config.toml
image_size = 64
encoder_qk_norm = false
adamw_lr_other_params = 0.00075
Rows from block 3 of the image encoder, named by matrix and row number. Rows with one number belong to one neuron. Each number is 128 + 24 x the weight over its row's rms, rounded and kept within 0 to 255. All counts start at 0. Numbers have three digits each. After the name is the row's rms in percent of the matrix's.
# gate: MLP gate (encoder.blocks.3.mlp.gate.weight, 1024x384), inputs 77-153
# fc1: MLP up (encoder.blocks.3.mlp.fc1.weight, 1024x384), inputs 77-153
# fc2: MLP down (encoder.blocks.3.mlp.fc2.weight, 384x1024, transposed), outputs 77-153
gate.730 099:134121105119164111137132138132108160097132104156122147121127122131099134120114126142130097135084100121124108103133113120138124141136147150132147154130131087115121116110131128100138174107147151129128091154155107135116157148098104092
fc1.730 108:115130152149131156148139116096137104168129166143132120089104165153131110098128155109137126141133111104118119124114178103101107152091152071134149133108117102096143105123123131155110112152154132130123178118112169111121132139194142120
fc2.730 095:093170134101091081093113102086101139148122116132131095138173151143189111126130162112129130128165117122064121140121164135125126128125178100125194170137114146146121130129090098156146134145130133111116104111140160129124147116141127097
gate.731 107:129188167111130094136069143098086116127169117124161115105110127134138141153151138121122116112149144124112121123129137137150119142065107134111119135078116069135102155121125121189150069120167153114103137109104139170131145109120149118
fc1.731 100:123088161150123109148138133113116085137116143173121111149131131134084121132118102125100163117142158160148135121103094156113147106164139170129105096124131122112149140102158112129131103114124134152153131116142118140155080137116140099
fc2.731 101:144145121141138119117129108110131168159092125123082150142140158093145113151089139086163110131109130150164142153152152133194139126150118135139146159151140138103122129140129130116070123147115100100105055158105106138140159124149093120
gate.732 103:122152132170149087130119144144150188138117122126073147135120144157125150169109128115106143067135125140114126131127121084135154149117116140158166127119140119113173169090147126064174122121135109119095166124125151116110124150155114143
fc1.732 098:123081143102142113146098166127140107145142062145121088133110098103154118101087095095101121094101086121097138103115132128146130098124127148110126131100139116130120169123130145124119128132091135120118157108115107148134141150128087133
fc2.732 095:153102121098142097122122114101114131140144154131139159125105143111138086141097133093128108127136106130108134119150107114123178166134115162146150136094113126117115110124109166124140138130169078183116126127157134153128137107152113095
gate.733 095:129137125088169135146134149091115085149130093130145151175141139149132121112179111137094141107163171136135101123106147170150143099121123120155127093148090103147117122122147110131138125106108146160163152119138121138119107127109143126
fc1.733 100:103114153155136124119114147149109125110144092090110153169129163109133102165164154090131141185084117116121103150107144133115132123113152116125140165115163090151140122121130118119117122147145141128130078127088101141124145128119107088
fc2.733 096:117141177142110156092118154129137110127159132106125117100132106173131152142125147137122140093093127128122087124063159123130139103113114108104081156118107117107185177118149112155139164194134173143110106108125138124097141128145131100
gate.734 104:138126087132117154140145135124119099153108114120144128123119140122120105122145118106134142138126170154117173087120107130103132128106156147171126125108097116131122112101119166149086142107111164124129148146130136114135121146117160127
fc1.734 102:098151169182094098135101117104087154104124196161119150114191107188137089145133120105102125136165126108117179121115159123154150102147130109111128110144158089128121169119142086104109157116114154095076158096102124137128114137090093118
fc2.734 103:111143105126136142167106148132101101114120153138168147094143093142162163137108107142160140140154130128069142075106122086124167141157126137098125155094113128113132106117080147113135193124102126183136139097103108093132167136120123128
gate.735 098:108125164140174101128130143116155113125112140110120173111145125140110112125167152130162082130111173130139145137111085151070102120106183102111143135107099109145130171099113115132140112110162120094137158137059166129143141115117192153
fc1.735 101:089153179120164185149164144117094097108135136149142184121125133110110101136172129122175140121141100091136124117119154132087157100110155166127153138106127123117145124170122137153126129132166113121074162154125127145099110149129117115
fc2.735 099:123144159115133144150171111132165132098138131152110133095116158161128146102120087083118134121118134132105116078151128102117146112122118136125101117124160142082139139143163137144118129120150137116103115144148143133120160136123130146
gate.736 095:137110140137160145189140144111078097151116143170108119137082118116105142139119136162106126133135104142150132173096136135141101136159131114129105108106109110097104166143107153117122088130101159126116093133113107173081142109107130108
fc1.736 098:113134135131139111094110133107175129125128092102131126095139149104118081082127120178138124111129160144105160111154160145096132130130137120095161138134153110119117103120136109134126185150096122113154148118141120115148176132152128147
fc2.736 100:103173128133111104143127115072131163140144133146137105150162167149078094142148128133181115138130109091148119089085119102075122162097138132122166140122170100117112103105106114156164159143128127121163139126143133118123091130118111111
gate.737 103:097109142165113108118108127136132144125119149096124136164151142108151118143123119152150176120160115167096128125151108167140154130167153130139078126148103163147127114135160107101177130104161133110156094094118130123143170108118124190
fc1.737 102:117155114126146104108133120124107088144128098176175133095144133156098120145164156138127130191082119101143130094106117132134111156124095131083188132090116126134142120149150166142101146132133094131127108151140109164102100164100138149
fc2.737 104:167167146130107134146122123111156109164122107114111115118131130096136101196134177150156156143131087114178130176105167116165117164155117115113123110160140140145098126145097136113137128122119113137159125143118175113134134131182128138
gate.738 094:074117149106105128142139117122145178147139140120125127163097128157111166131082144130122118142116141110082184129102081165135191126137145125143132165096111173099121156143135152113170171113159103168096105125121095146093147141141162112
fc1.738 096:127118159175130085130154119128092110145124111155161137086086106106155059135148162145101119126150091145130123092145157080118086135099149167132117117180113101103106091057129130122103126166114151079133143144133163110136118146119131139
fc2.738 097:164142153124173143126155120116120087125138101171124101072128142132117122117153115086120137134121115162135147131130111135148141109118142114122061138143118156157163147121138106155101134160145134129127137158106127135136161109113044117
gate.739 098:136125158124116093098125153152135085109126132124165151116119129123101121158111090149113163135077106168123131145100166113137160159131153097137088193091156134111104116103164158143115126131110106102079147154123135124098107155132127086
fc1.739 099:104104143157127105146140141081133114137111139188121094125147099107105144118113133126123142136103086163152140156111121111146150098106119090163083162150123122084103103123142161145120149152121147174091132124159140156117128096124087107
fc2.739 104:106102142163142135064099145086135093098158087066073149095088103148147151092117141109141162135130106096135180113095138168135116136119126117149109180158104122163116124133115072121120117116132154102092159065093126138131138096170160150
gate.740 104:090128120120104143106143140132134106106157131099109174129115145116145122138104120131124131146102169117138133132148097078123112143092129137196147142171103133155148116163130135110125136117111101133117125099104101089129096120125102142
fc1.740 098:103155145113157180120108127111161112120135149148074110136131095123122155123165126152164170105082116143102132120123134111149140090116140126161112163153134116132154127132106136122099099114113142113109137122138103124161166163123118168
fc2.740 105:148130112138165074117180131180135123144100127118112149088154123117128079130143139146127146115091135117155117130118107084101128162110117144144090162083106131130136129121126111076100098119117129101126109140138130151119190130160095148
gate.741 103:098153168079188129135135161105115138149083134135117151154095140113100125113103100107129112125173109099162129103084177096157119138152080117108144131133104100157139151142156127135147144166121134155117162086124137131104126157159120097
fc1.741 105:145099136119139125129100144090138131109122149095169088140094134124125122093131165079108143115078091134146147152110117181109134139115115095115135101139107105120091097132128143131069142113121086127140144166176119155134154167112150143
fc2.741 104:127123104123134133182109188140105138139125121120131130131085148085114114127154123088168138136130113166157145070107142136116124138116124164118138120169149114144136129106135142151127143114164184108154140187099163136133115189157100111
gate.742 107:145109130125111161122156107109106156176154151091129144143106128149155120108103090151122123124129151152136130121119121130107134135138103146141142173148096131094108080117115159083067120148160102112095126178144094142067082114103112131
fc1.742 099:117106136123130097078115146164170113121154120154136094092119130111154115160122171115180155113129096096083113162115153122123124136104169113121134077148122123075167140169119096113144168141129132137158107126091122111152137133178125158
fc2.742 105:123153122130140095102161170113144131106140122150099136133116106167111127126184155124132134113126111115118124067146089093086126149129129091150128095116147124121146109109160136113135081108165133150106177165126148112139129074104142136
gate.743 103:130139155106156151116152146101132112068083135087153128128169189131162109140121132094139095092118095111105125128082128138093146200096141143141105166139102146135138119115103170116115115144108140162160148108127149116104168112144134113
fc1.743 098:152115146151083101130144149186132164132146091133133097100116109124100173086112114133118138158139137155131124181130177092160115167124103095130118117073088157138145140120080125142133110115133109153128117110151159180163102093130167129
fc2.743 104:071114111177108139108090184103094127169148120103115132127091097120121159151102155133185121131117151108141117120118104103163138158117115129099125108157126154138118139130123164155140149143144108156141143122110124145137142111102130083
gate.744 096:096142144114065137106116156142102129121121084075126095108067131158130103156147136137138146064161137156155145125166117078088113137116152131166072097157121123156142146122151134128134124132126161154179130094136112122110088111148123121
fc1.744 106:130144175146141095137106146126094136156127129134122129106135152130142183153172095151126135150159130103126108177088150143141161084138120159120154148112163149109142132150133120060112120115153099142137142145110118166141117130107079100
fc2.744 103:116134140123098134182154135152167098156093163107124164120127103171138142117157123127130100129133125142128147117120141128112090110105169128137141117124103132132149113148102102060135115151187059143123143120146126131139117140143140119
gate.745 099:122116136139111138137134074165135101138137118112133130141103117131114132127155118143145174148137091149115104143143127129115129134124127141144139110102133111100123137095125154144126144119152131115177132079146095120121120132124137153
fc1.745 099:173137112152165126129092088117141155126091154112141136168137097130098114135104153089104097140129150161099138143133099138116163107118144124118109118152117116104153139123111152165099139104087121139114141153140169143132148116088142125
fc2.745 103:140131093123114149093101181133098112147117154115156114131168136150140153154169118138130119145154142146165094099139164101120091153094097112130114133131108108134102105121112214108127138099119116153139140131132082116116135150124122161
gate.746 094:117138173117096129127111141122097146128127104134160133150137093150132099127145155117133125142156117147142119160116182131095112123143111096125160158101106126152118145121113103120104127142163153137119122122120127108141124143088104092
fc1.746 092:101105098120109079121102119142142108150142126110160135090122129110121129127128133123102134093142103130114109039156130160164154140137135078129101124172162146125115122107125136111096131117183151172068148132138122148168120158149109179
fc2.746 091:145110150129126126116081150134134122159168139115124127146141093102138152158149108116175146115115101132145112109076155117150133141142085129123133121182133114121124139096099131130104141095103107119104125118096123118130138127100120109
gate.747 108:119136106138130115121146138119120133121129130118166163141139119117127134138180119156110153133123164154100096130170131153152123134114123164126141132133110080140083088118107103151120123131167142157111115167189129146134072128090079099
fc1.747 105:119119112116074134121129088089112108153161093147137095150122135142135160140098120131152128129114106135174126118128112117161130104071071106103102095145118142142115139098161139133119099074123140121167112158137129127111152120142080132
fc2.747 100:115102123172109100127097141132122112152117135145129138134151127136086113183140141103146100100154126150120158153141131144145161084154101110131130140125140120115088126097109137115125135074131146099137105158115097149119095121116133162
gate.748 097:106102150133124140116153171125168106164126102156136066111160140111082137130121174145147137119092154105134174160165138135190165175182139101095114159122130110125185136103121161142143126140145132085119158136108176115107145151109152116
fc1.748 102:103128132110108119177143121154130139089123109123133129112141197113112117135140137128148157151110123151111160106104124130098138140128128152139143087157149155137131114191089083121126140126110136128156137100070154150126128123171122097
fc2.748 099:090171107124134145120130094124124123063132147104160100137149110115112111129123114151191129098155102141106152108103148107092138141099105136122058140124165157152126110122124135114135130102108079128117120123120074140120127121171123142
gate.749 104:093090108145161134122165109116103156116104154149160136127139201088095077113125135130137159137121159152146144105117130136092146158142110168121109078182132159129109110108165139106161122097151089131139170138119162088131149156113146133
fc1.749 100:116133097137121132142113122101144122124125121111140096133105143191112175189158134160110131143125127165147141135163112106153099115124138096136150100119144135142160152131126102159141100133115102109116122150094145114157135138137125092
fc2.749 105:112187129132102117121142149133088112128156124095144136149078156186053107140118120159133152090088146158079121122109117115128145112132145110115079134125135091126111165101157090134118147094148078136112105158138078146116136110086106117
gate.750 098:145128095102119148175108144123126121144137145162183126133181105175139158138172094130125103109077133091092140144110112132121124146151149155132147126147128148154117092155105077104116153142113098147138167140096120135108100102131118143
fc1.750 098:088155064131122139141136104123116110133145114120122149108129109116118103146085124108133130135111119191158142131085154115134139119124083150147123137150183135118157178140129111088137147122158126155160139120150127132103127138142103116
fc2.750 102:108179142126152125133101149088098123151147154156107165108136115167185134118110157151140128111132110137100113137089143097099111113144121093115133159132112139128131097107130103129126138169132122100131107123145146082103108168102086103
gate.751 102:150101166115127107141112144146089128136115135161119145064156084119165114160113102131125117135158152088070150143112122122141095133175116178170143118101140107086108143142122118142072097093112189087156165086168104158157128119118117140
fc1.751 100:111121146086129132102131111137151139094126116112200136130137135131122116086134118117131107124109096135096101162159154123127165145119108095146093134088105133125117129112172092120121120098113105156135135145147133132104130154149122129
fc2.751 105:116113134132083123079123190157131129076128110140158154110121150131144126089102073115108130109096123164135140140079145129115080158139115108127105157105126122133128138134105141122090135106109139106111114091105099143136167138130140152
gate.752 099:148102161148119117116157163150092129110094155144134152120128097149134129089120131158109117105147138129175114115122091164134146135167140154105107129099117139136121108168126129134135101139130172169143143119147147072126123115140159092
fc1.752 104:124118111156164155144169121094145174147116127125095136091164105144142138079126134113150130088176157141125130110109126108088142116122097103176123117132119095111127128096095117116100150089112132095119135146127109132123125138139110129
fc2.752 097:183105129155143128123106127158106080140140122169107144131107101129121108086139127128107175131108100113123099114118081108142135141104132124159109117117103139141129113081149123136139129124140165180157130157120109100167159128125114084
gate.753 097:153105116159105078092114175125119145138135133087146127140107109099124111143109094129146155143125130164119143108151160129126122166107162155136128125112143150103126120132121123126105174129100101156115156181126140115095106116124129125
fc1.753 100:119140097174146084128133117102140151135120140223149134151133139125093117110122125102093159130145146134131145147085121100135128127143133173097125114143096125101133151134126092115172111110191126109147116129142141125100141123137102089
fc2.753 099:101175112147133097128090146102122138121093098191095131106125149148136104138150123172110132099107137168136117149140146097116136115151125157126120102169126165098156094097108140148111140159115098110121172137086136102127160141125141119
gate.754 096:181149154187155111123174084131117116137116128147127138092102122103124153110119154146120153106122093158106132136145119102146129132100141135110149106115067109129077151128147100149098102120123156116138100116151096128131158108093102129
fc1.754 096:144157101076122146107197114104178143165113129115163126118113128176065142097094111165135154154138119122135169155156108108147077108138118111145102140097088123165131113130178129160142137104128120080114129134127164134118159133147091101
fc2.754 094:144131118095102167060154148089088098173109091113109133160151129178142142104127081150057131127102155157126125117151102146162102120150037122117159134122099146145135140171108141116119151100104155110082122139123132154172127136136129148
gate.755 096:139148147117156112142120132163148107128082174112119098181113100096134132134097133132179146116131113099141131148113134158105155103127127162110116123163112143141121128164102111146137136106147108095131167147133114123114166112120102154
fc1.755 098:143117142140097131153161136105142117174162132146130083121129144138148144115102181115145123148115120104123141154114101125159142129136119109127103127104122145151145089139106172155137115122077106111172169169100123147152147137110126118
fc2.755 100:136123115100090091103118144117143174126134133117125153126154149098120113061143086102094162124152128138160159150145076127123141130139104122166146122079143123138123117124141111174090118143091138092078152092174140121106126128118093135
gate.756 115:146133140144149105124122140138090134114112130213155146136136075106155132132122083144129105150144123080110156144099113130126146142177145172155153135076159087111147136129101133103086137104094108148127128079132092136134100134164150119
fc1.756 106:142118131101110117134114101131137100078128155150148159130110102132126153136095101120143145127094156137109062169155142092127119090135131144123196088076102101148158131140153112140119123174112149163139129166181148110141103126131101138
fc2.756 103:093144128111141122106171150162141122090114113114145152109115194162121106120110073139101111114123135158109139190105071127109136108105144094171143151084144160121122083159124107131139106152106127131132090115159110140097108156180152112
gate.757 103:111145124131137127079118133153090153130104092152123181158102135111116096144171102121103165155139093096113095149182128134090128137100129145165123147126123159107127123149130123159142170133141172168110088132102125127129113115131098110
fc1.757 106:126123123177127152091134142137113187176106125064124142186095094132102097114133169146124171135141124140122105128138116125119119129157160086156115165129115131133110096083134168101125176125116151188155087156122088112147138079108121115
fc2.757 109:128141106146096159117127139124179181089094126110116107163121127116138156127136117078168145081115123136124106103124172114136150146127128141169122139119105122118130113095126105122139153114137129104135133121160172119098088116137142060
gate.758 097:108129073154160140129121161122105107163125161153144158133108187114179103141139135117201171135113127112125138102161143087153139099186114147079147161143142080155084106104132137144131142158120152169127112089132134159136096128139109163
fc1.758 091:124121145106155100115115066142116199123130091127128124121149097152102150136164115151086095103132202152103128124108102176095121164112135139151109133161113156095163145164115089133104109110149076086139112140122123142128131145089139156
fc2.758 100:135109162148117122137058112092114136133122086114106115159131138122178126108147107157139144072108136139095113083105122158139092123133123127126163150156139112159125120105153112139130167136116105146133135101129154098173107141128131118
gate.759 100:113122132143153128125164137098155135142119098127074087134083137157178128183151142129168122098166119101120117142147123142106114184090140154108138126145121129122160120192168096140183120105122089136123136115114142106108123111177176146
fc1.759 104:144119099146143165149118079107156168114179137117114088122154128112150144105086146152120119128068119122102147112127076109139114119136154115093118073142129127100127073113142138103080160179137131129111135143156129136135124109157154081
fc2.759 097:153143103132134145112159130179192157112140143135156141063172172125140091117076138129175073140111083103122143136113125156114123129122112142112140145163128136137150166141127064136125150139147148107093168133124128151128148157123145117
gate.760 093:120102132107131103128123084156105145136157099141140143116138122120098099159114081097132172134098139083151116114135161152091102128111173092136116125163117109099126165106157141103121137096120102111134155114098147155146111139114139116
fc1.760 097:093101103108144161085101124151091114128137124106110172120105178116121113085161153088114104163099141120137138130111146128055093107119104137148115121111150149141136115086086122140155139128115172151143132111119078127129105132134090124
fc2.760 098:146124123070129104137152161085178160105133135117156167140116115126076115149066121177154098123140168133119087131145102130111133150120180104112146169144128185113122154122153144148158148116135118136116158101122175162147162175120136111
gate.761 094:118130103094139139143129108123140131143167095136183136163143109108098114148110147123084111074139084094100109130151161141099149122143144122147085105148149111156098086165124151115148152150115126096170131162133118105117107147099157156
fc1.761 099:104134148093151164123102141167105132113112157157162100137136136120102102156164155095105124142169155114091118159138108125125135079118129151103135091129159106126152085176120125112141141131120112097140096123130112130138177120142101134
fc2.761 094:165154149110115137109107136111133143111107085146136136135137104124102131123095146134117123114145146123086189092111103132133121095094142159098112205126163149119118076113150188161144152139140126118138153106125115107131097174099130103
gate.762 098:128113127160145094162106124125110108179151142102145161111111123126145163131111123130126156120146112135125125121167122102127121116119116146137149084138151114102112129154163102113136136117084120117139131087120128139160131120156090090
fc1.762 095:112109133117105164123087188171118133132101119116122108136127140100138172112135106089098144105163162112112146118157118156158109142091126161146139145117087162137153149069134116103169083105086142105109146165141170155130136136118138134
fc2.762 092:143107140117063122122113119149125141117099143110134080145136097109190121107116112077111109122140166149087141154135151119135088101188142163132166080095143145135179130123133132093154140100126138131150118083131162142108145159171120135
gate.763 094:131108085176134134173148083127157126197159125115113131089147134193132127103102143144120135130122141101136133125134126083091106150149160122102139106158105125100106134116132115134119146160139107151148163102134112142147137155110132139
fc1.763 099:127150125108104105155130149122128077145159091115140133119148114130167113094128144127135083151117113135114106107155160105121126131130129152114123133097129128157155099154139124117121142126118114125142136139127129121098110163152113136
fc2.763 099:122136163164132134142092131111131111148107123125145108154156139119189163127125076089140142103113100105147107131107105148133131125134134126126106097132108158096172155161163132154139104110097129153102168099126155099124073126135086137
gate.764 098:110067129114109140114122128163129171127141128101134112163168130111140127095157116167129090111131053107132102124187101116128164167071136106118144118128133090132124146175123194110090144140120095126161090071141118160103126155148092087
fc1.764 102:141138117127124145120132178109119098160175149141180119107120092146125147129109121098166152103150114165143130117162163141099115126122116108166122102072141108107144138127148099111136100102139125123108166172130136100108125127116148140
fc2.764 099:163095124172094106127143142095143141142170132118146167149140112157124123125135129124168112101125121123130135080116174135157150123127163140136185157143118122164096112135110115138171130027157141111117117129120136150123118097106082100
gate.765 101:115103110134126119121136160194137094122133116142128106101109174146149149142130111136103125137091116145117056100135143126074127176134159142080166093172111131129100144150105146126072145137164156120156147144147132137127138169126117137
fc1.765 102:112142138167109124112100090104112095103111104096092144149161113124120125105060160142205160136158067149134157114098108158152127137133078120136115118118115151112124142139136149110164120167132110118130129143099186138098128090127153142
fc2.765 106:159101117119118137122132127161088135111134124103110100126121179137163126200142152146120092142138101112101147183152153097133132139120091114108114095124165139177173110098153088123143117126166136117158159123126130143139081161159148181
gate.766 095:093117163077121097156085105146157113160099096162099192164146113116136103097064105149099180115179137107116113111116140102127110098133133155164109172152126115120129135116139117148114206100113148116172104091149110105116113125109098141
fc1.766 095:117159145117102137132137157146109127145113139155158134081127146130145146112098127125099116157111120141088179189096152107150087142147139150140077097138123159111098070115139106146109142140129104147082128147164160153147146098137101099
fc2.766 091:119123104147120152121112109134119143160178106142174121166120138127146125130154160153136068132124115111142120106132107146130148188121133139129172140115164098112119156139056157131144146125131156078141148142083130142137158197127200103
gate.767 106:120152151126157140111144109150094141179154148148133098135152117086139101137106138108152176122104093119121113123121160134135126203096071106114135154126121175128125170136162139115158126117122129122118151146120091127155152093118155168
fc1.767 111:107100102116113138144124103102106130119124153155128104114140162141098119140140090113138089149089117104157079185124111116140144121136093142141123106163148124119142101178137149140141137154125141130127127112117134100132139116143103117
fc2.767 106:170111124120141154119098125114127175096123136115167140156154105152119155135113149122135134153138147098158118119124156115121178121151137152159152161113116124116156146123162092165132137151116101154114111125107145133107133125114111104
gate.768 102:131130086176130114117174126138122146134114110152139158180069127117158131131141146099165151133126143067131099129102107136075089087117108130153144180105089183105102098139167132149122093148110133101101144094157134111126098115122102114
fc1.768 096:114170138132130167127117102127111050116109152119131075130165093119127114148177142122113091110097112119168142130157133133155179155107122143124147108120117125125132131114148153131129110132133103125171145169119122128086101186154112120
fc2.768 106:108139124131151136136161124132096089091135148125156133092096164130101078137130112105076129105110070093168112131138131124084088124142138163137158090100160142137128081106139131116145114132131100164182137129134096141160115137163171143
gate.769 098:150179151108131131118118107103100124114141137123145136155139146132139112160133112114148087135148107146139145080104108132116135152125134171151105115123156140112135163137139166141116132116143139115143134150144141124140144090104125122
fc1.769 096:145132112098154150096144117136164125138138072089166106117139102116136136119149144103153110163153100116135099151101155105119151095132124124120161097109118130112158106149149153088072137139158155061123129150176115119153120121109099154
fc2.769 096:105112132156133134106096171132155133121096103117169177133135122101141144142147135089099122092165148127105133146127112138124146094135104111140121133138124119165140095139085170113099155139101133107092124094100137165100114130116138098
gate.770 097:135111132134098150136113076119175184105147131116137110133117103145128147158097104113138139107083180173143091135086141150161125109151153146100105107112105145147080071141119173144139115101174145150086110145103118135134171119161130112
fc1.770 103:108085120124135162172080139134150157140112141097150148152083180131122123141118125110140177138127085146113141113102112102124123125139099151092137090121147137099075135060135125126153132164140126156130116116152153136152161159082133118
fc2.770 094:125151078143111103156108106152147089121166122099103031094121097184117113159127126114117139134129121078151134114127191110108091145107093120104102125112148101109121110121136135155129125093112128093151159096097125120099169088126145121
gate.771 104:116139102138104115109125110086094155122102101116133136120086128108108135117121109142137101131087096143134137098106113149095154116153131154099140142130130122138086117102143157122106134128111120103093147111120136137129126119127128097
fc1.771 105:107151128148124124099138142099110113110121132149131146163106093121146164144136121118102111123138120157168111090097139113110160090126183137089172106154134136130078123105138138131149181105091132120113160138114145116115117125088123082
fc2.771 106:113110134078125150128128095150124152116117094089093136143113159123112133108156055154120142095099162133125094131094125125116155154063125106142074137140158125086151098111095113144146131122128113095120158102105176130118108134143144140
gate.772 114:135123110104124163098111136127098103118109101156174182135141138114128125137082131169136115137157124129150097113141142148140164162138098122163110151129133151155151147159146122108106147174120160126100162109149099111084165121142141098
fc1.772 103:146128123155126094138155092105119084137123134107150091156115100180114129115165156116108152133117146107151117065166124123096143147153151142138085100162098126108111085131115149140154140134119135128155102156128129138086134140150142120
fc2.772 109:133171099094168134157147099129142117117116165114101097205130124108148097165153135181119161106104135109120089108148130133125143125143120145134123121212102128093133120132138095130117117119145092123143162142150121134154125119126120171
gate.773 094:121170126093173117078132107133150083120139123122137148165140121138168128125179145135146137085145094144142136108149085150092101124140121137130154172084096162179092108123155131144167111127159147116115139116132097186145143113145130120
fc1.773 095:090071122151110105132156166141101115153155153104156162128146100134088126133077124156166156154109120143067141140119087103067120095138135156156153162139133107131107128146112093082131137087146139129119128137158166089144123128144158093
fc2.773 093:160113111130129134096124101117124115091108127116128135129135085150117139134131138128144106090113136130128175136146141159136092138103127142154169110124126115130122106123129120093125126111134144117114148128123126091128111093072095111
gate.774 106:096119154094075141098149118147142146158134175151146120147124120149124153167120189127146097109113101135165143151118134134133155152168093132142123127108138129124088125140123140101110122190125093095170136111113160096138059134159095111
fc1.774 099:133157140152109125151139140153132166101109135113136094080138118151108111136148149088163128118122152112143152157122115148110147099127154152190112150069100117106101123161160118133139099124090115106139145171130091131107109137108147147
fc2.774 101:147139151097126133132149142148150135113094133115112138138097134081131091093124106086144119108147117092132093144149108098173083112098164136123148129109110126081177097137118146144165147132119123136109084122118117115111119167172113192
gate.775 098:153158119119108150112177104115092149140145116166133122140127144120134104185156097143143138159133107127114143114125185143104160139080140136093122179161152085140101149100149124115131137154162100112098148168113118146104123124157135167
fc1.775 108:119116145140136116141135092107124122102147162130154106073151143124115118123116110090104145142108091153146097191120208139083176152154106117158145150127136141092129137198117154139112133139144141138156141123153144088120104156115127138
fc2.775 105:136125125129146116101117162137133128114113129118126140112146165092155107120165101108084129109148146156147155129137127120085186146139130120128166138069138115149158091127113109133093121144098119115113149082151134129146151101188133080
gate.776 102:157133143109116109128127124121122143139139134121148172095120139129154144155096166150103116107122089154085118148126112157090107106140116099102128158161133083118117127055110152130094105182081113134136099148136154120130106133112123145
fc1.776 107:112121150142140154161178095121113114098104126138124100111146118127091128123137129165153143104131157098131105124137113125139119098110125110095117115128162096128112094097073142116131120165135132101136078116113108105123112164146089104
fc2.776 102:134118104120132157135124075146155129071112155137147101184104086131132159104132143130089107112106109122103111091163080084139132135097113186116129124124157128119135163106151145123121145152099092167130137135112124139148112120096100165
gate.777 093:142078136102145147159125138173132119170112084080142138110111107142132089135136144115109137083075153149126106137134118114136122125068088162100130165132134146126141119159126119113173154119163171161088136098116123126149119136167157126
fc1.777 099:115127157127139144167171165159085166140121073116099114120099113116119133126129118100118069126072104066125107141119140130128154129156134154131141116162161146106123110118118176118104127139174105131092108079115090145141119162128092138
fc2.777 095:140168195160122077104114129134161128127140111124109149106126112139145138080129159093115102082100153121131134146168115147119159120114138128116110085103140142109149107104100112145144174130100112165104180089122152105149144108114108109
gate.778 100:154139140129116112117119081131136134108108135107110124133137123118139120135115130105144153120092116137131142074137180125084149130133147118120143100129146162148139161117113089179092101139158127125132111165139136159108113118084114125
fc1.778 099:119112137169155141146115140124146135119176147131155083116108142175131140104121120107094111097113135130093141181112159146194128185121135098077156184148128124129133144122171138149101163118125161141134140099121097136134130108120116142
fc2.778 104:173160145111111097105132168114121100108127137182118123069085148106126102098152097113073113178083152157138126110122171130126123149131087138101144140141163176124127136085137114144096151141119162093108115125127102114124140146148144127
gate.779 096:133103148132133132115123090127118120115140104093167121096080111152136143122121150115136136114115143133138156126173112124132080150148117120069132117168178176129090134160107126154130147134121121055111134146127104151136141100149102130
fc1.779 100:122141143118110126154103152126105112101157157097118097098156117125076128161131122116125137132151089129112108150078136127114157115133133089133118115146128126134106104085122102131141101114122143161131134089140161123139091120161139125
fc2.779 094:135133151127125107121109167136094132118102152108134113142150144108145081133107113149154134166121146183144143143085150108104125127124115131107115141189068123124134147091140079125114108100135164132159124112126124084143151107114145096
gate.780 096:139106127125171121148104169172126100109130138128103146141121139107118130202123125116158100126103146155099085121117125127065133142136113141091101092141133158114101107140137127113107153109159131140126137140148138115131129113119157104
fc1.780 101:158130158126131137107109139138115087137119170109146168131115150148116135121129135088119160133144148123086099155134118124097101154134095101115139182163084115113094125182125117155097119160155147175144115138110164140101088099151185152
fc2.780 099:172139144153155154114129159107144118116121109110123104085133128127129130130131133172137114146135112120133099125161099115157099084131109120136163150134106171125073144164087149169127085117157168105135164113134140149095107134124144154
gate.781 101:088154107140104112134085118148134164122118107104103130164088126122116115120111144144109135098178085142152127097113126162097147118080094122139094132098170132110173129151126111089173171137108185148151159117100155059133129133068131138
fc1.781 104:174174143170132078153193109091133131170142102119089129103131139101147095166118103169137103137107070088141134131133114140099162117116121171108148171107120140111144158161131097136124158137089147103106142076114119168109122094160142115
fc2.781 103:125106129143128123110188127080135110149120137100072120110091144144093120113181120120101162153148185099128107112152143117119080125101125112145104112129123157094108094124099120124107116099131153133137106128153135132114159150142174096
gate.782 102:134122161103106117101149137116124119044072135147132128113181154130122093121148115107111150116135163126132103156130137170120119133112124090101140113129091129157143140151123114112108115143137149141177171139153110130092133122134127127
fc1.782 100:178174093097167123117080101083138127114164113155113137115134128126142118123139132115143136125142148152143129149134151133084164095081135130102123125129147102075159125119120143140116103108129139081068120135168117155154172088101083149
fc2.782 104:124069107118120181117106139130147158144128147126122115151133118146152134145134142196121120137137118113123152116123178117151163142160137096151121146151129108121150120138119101132113151176108113124155149148116104158113102137166072165
gate.783 098:123114112116184158103140149129153118116141114129169151100150134124167100153119124147117133125106105161104143086139134124130134150141151093097137112145119139134069153121096161104119109136118080109124129107108162116146138102110129105
fc1.783 100:127191095160094116132116163137146171161120128102110120147140127108179103150128117145122123150138136117123128118095161091155144140131134133116157161180099139117130108111111126126163155120149065128144110091120130155113141111093133139
fc2.783 102:135119117174112107135142107149143093158106117114086129158115105146118109138115142139145122123172117130143137168133164087116125151121119103133162122152185124094150117105155161130169143147089151146146129195114134104103116106144145183
gate.784 101:115151126115179132149102135128138141145139101114153149129131151105093139156116156105136152122087142117168162126154124139141124152130095137113158117119170094111093105118102107154143126125144122158108119155152112121164103166107124185
fc1.784 097:093111157120155151113125123116164125145125098065149150145124107139193075110118164135099201178116118147134088149143113109148132138121151101113094098120167077138116109103120138113070102130131113151129143123134132139150122161138121099
fc2.784 100:175122114130114140085158132153090143149073151118112165140113099126157114147077139146117104138119141151144096112106120139140154103179123092129089126145135104097094155128095115122102162173161192113145159142125151162162100110148110114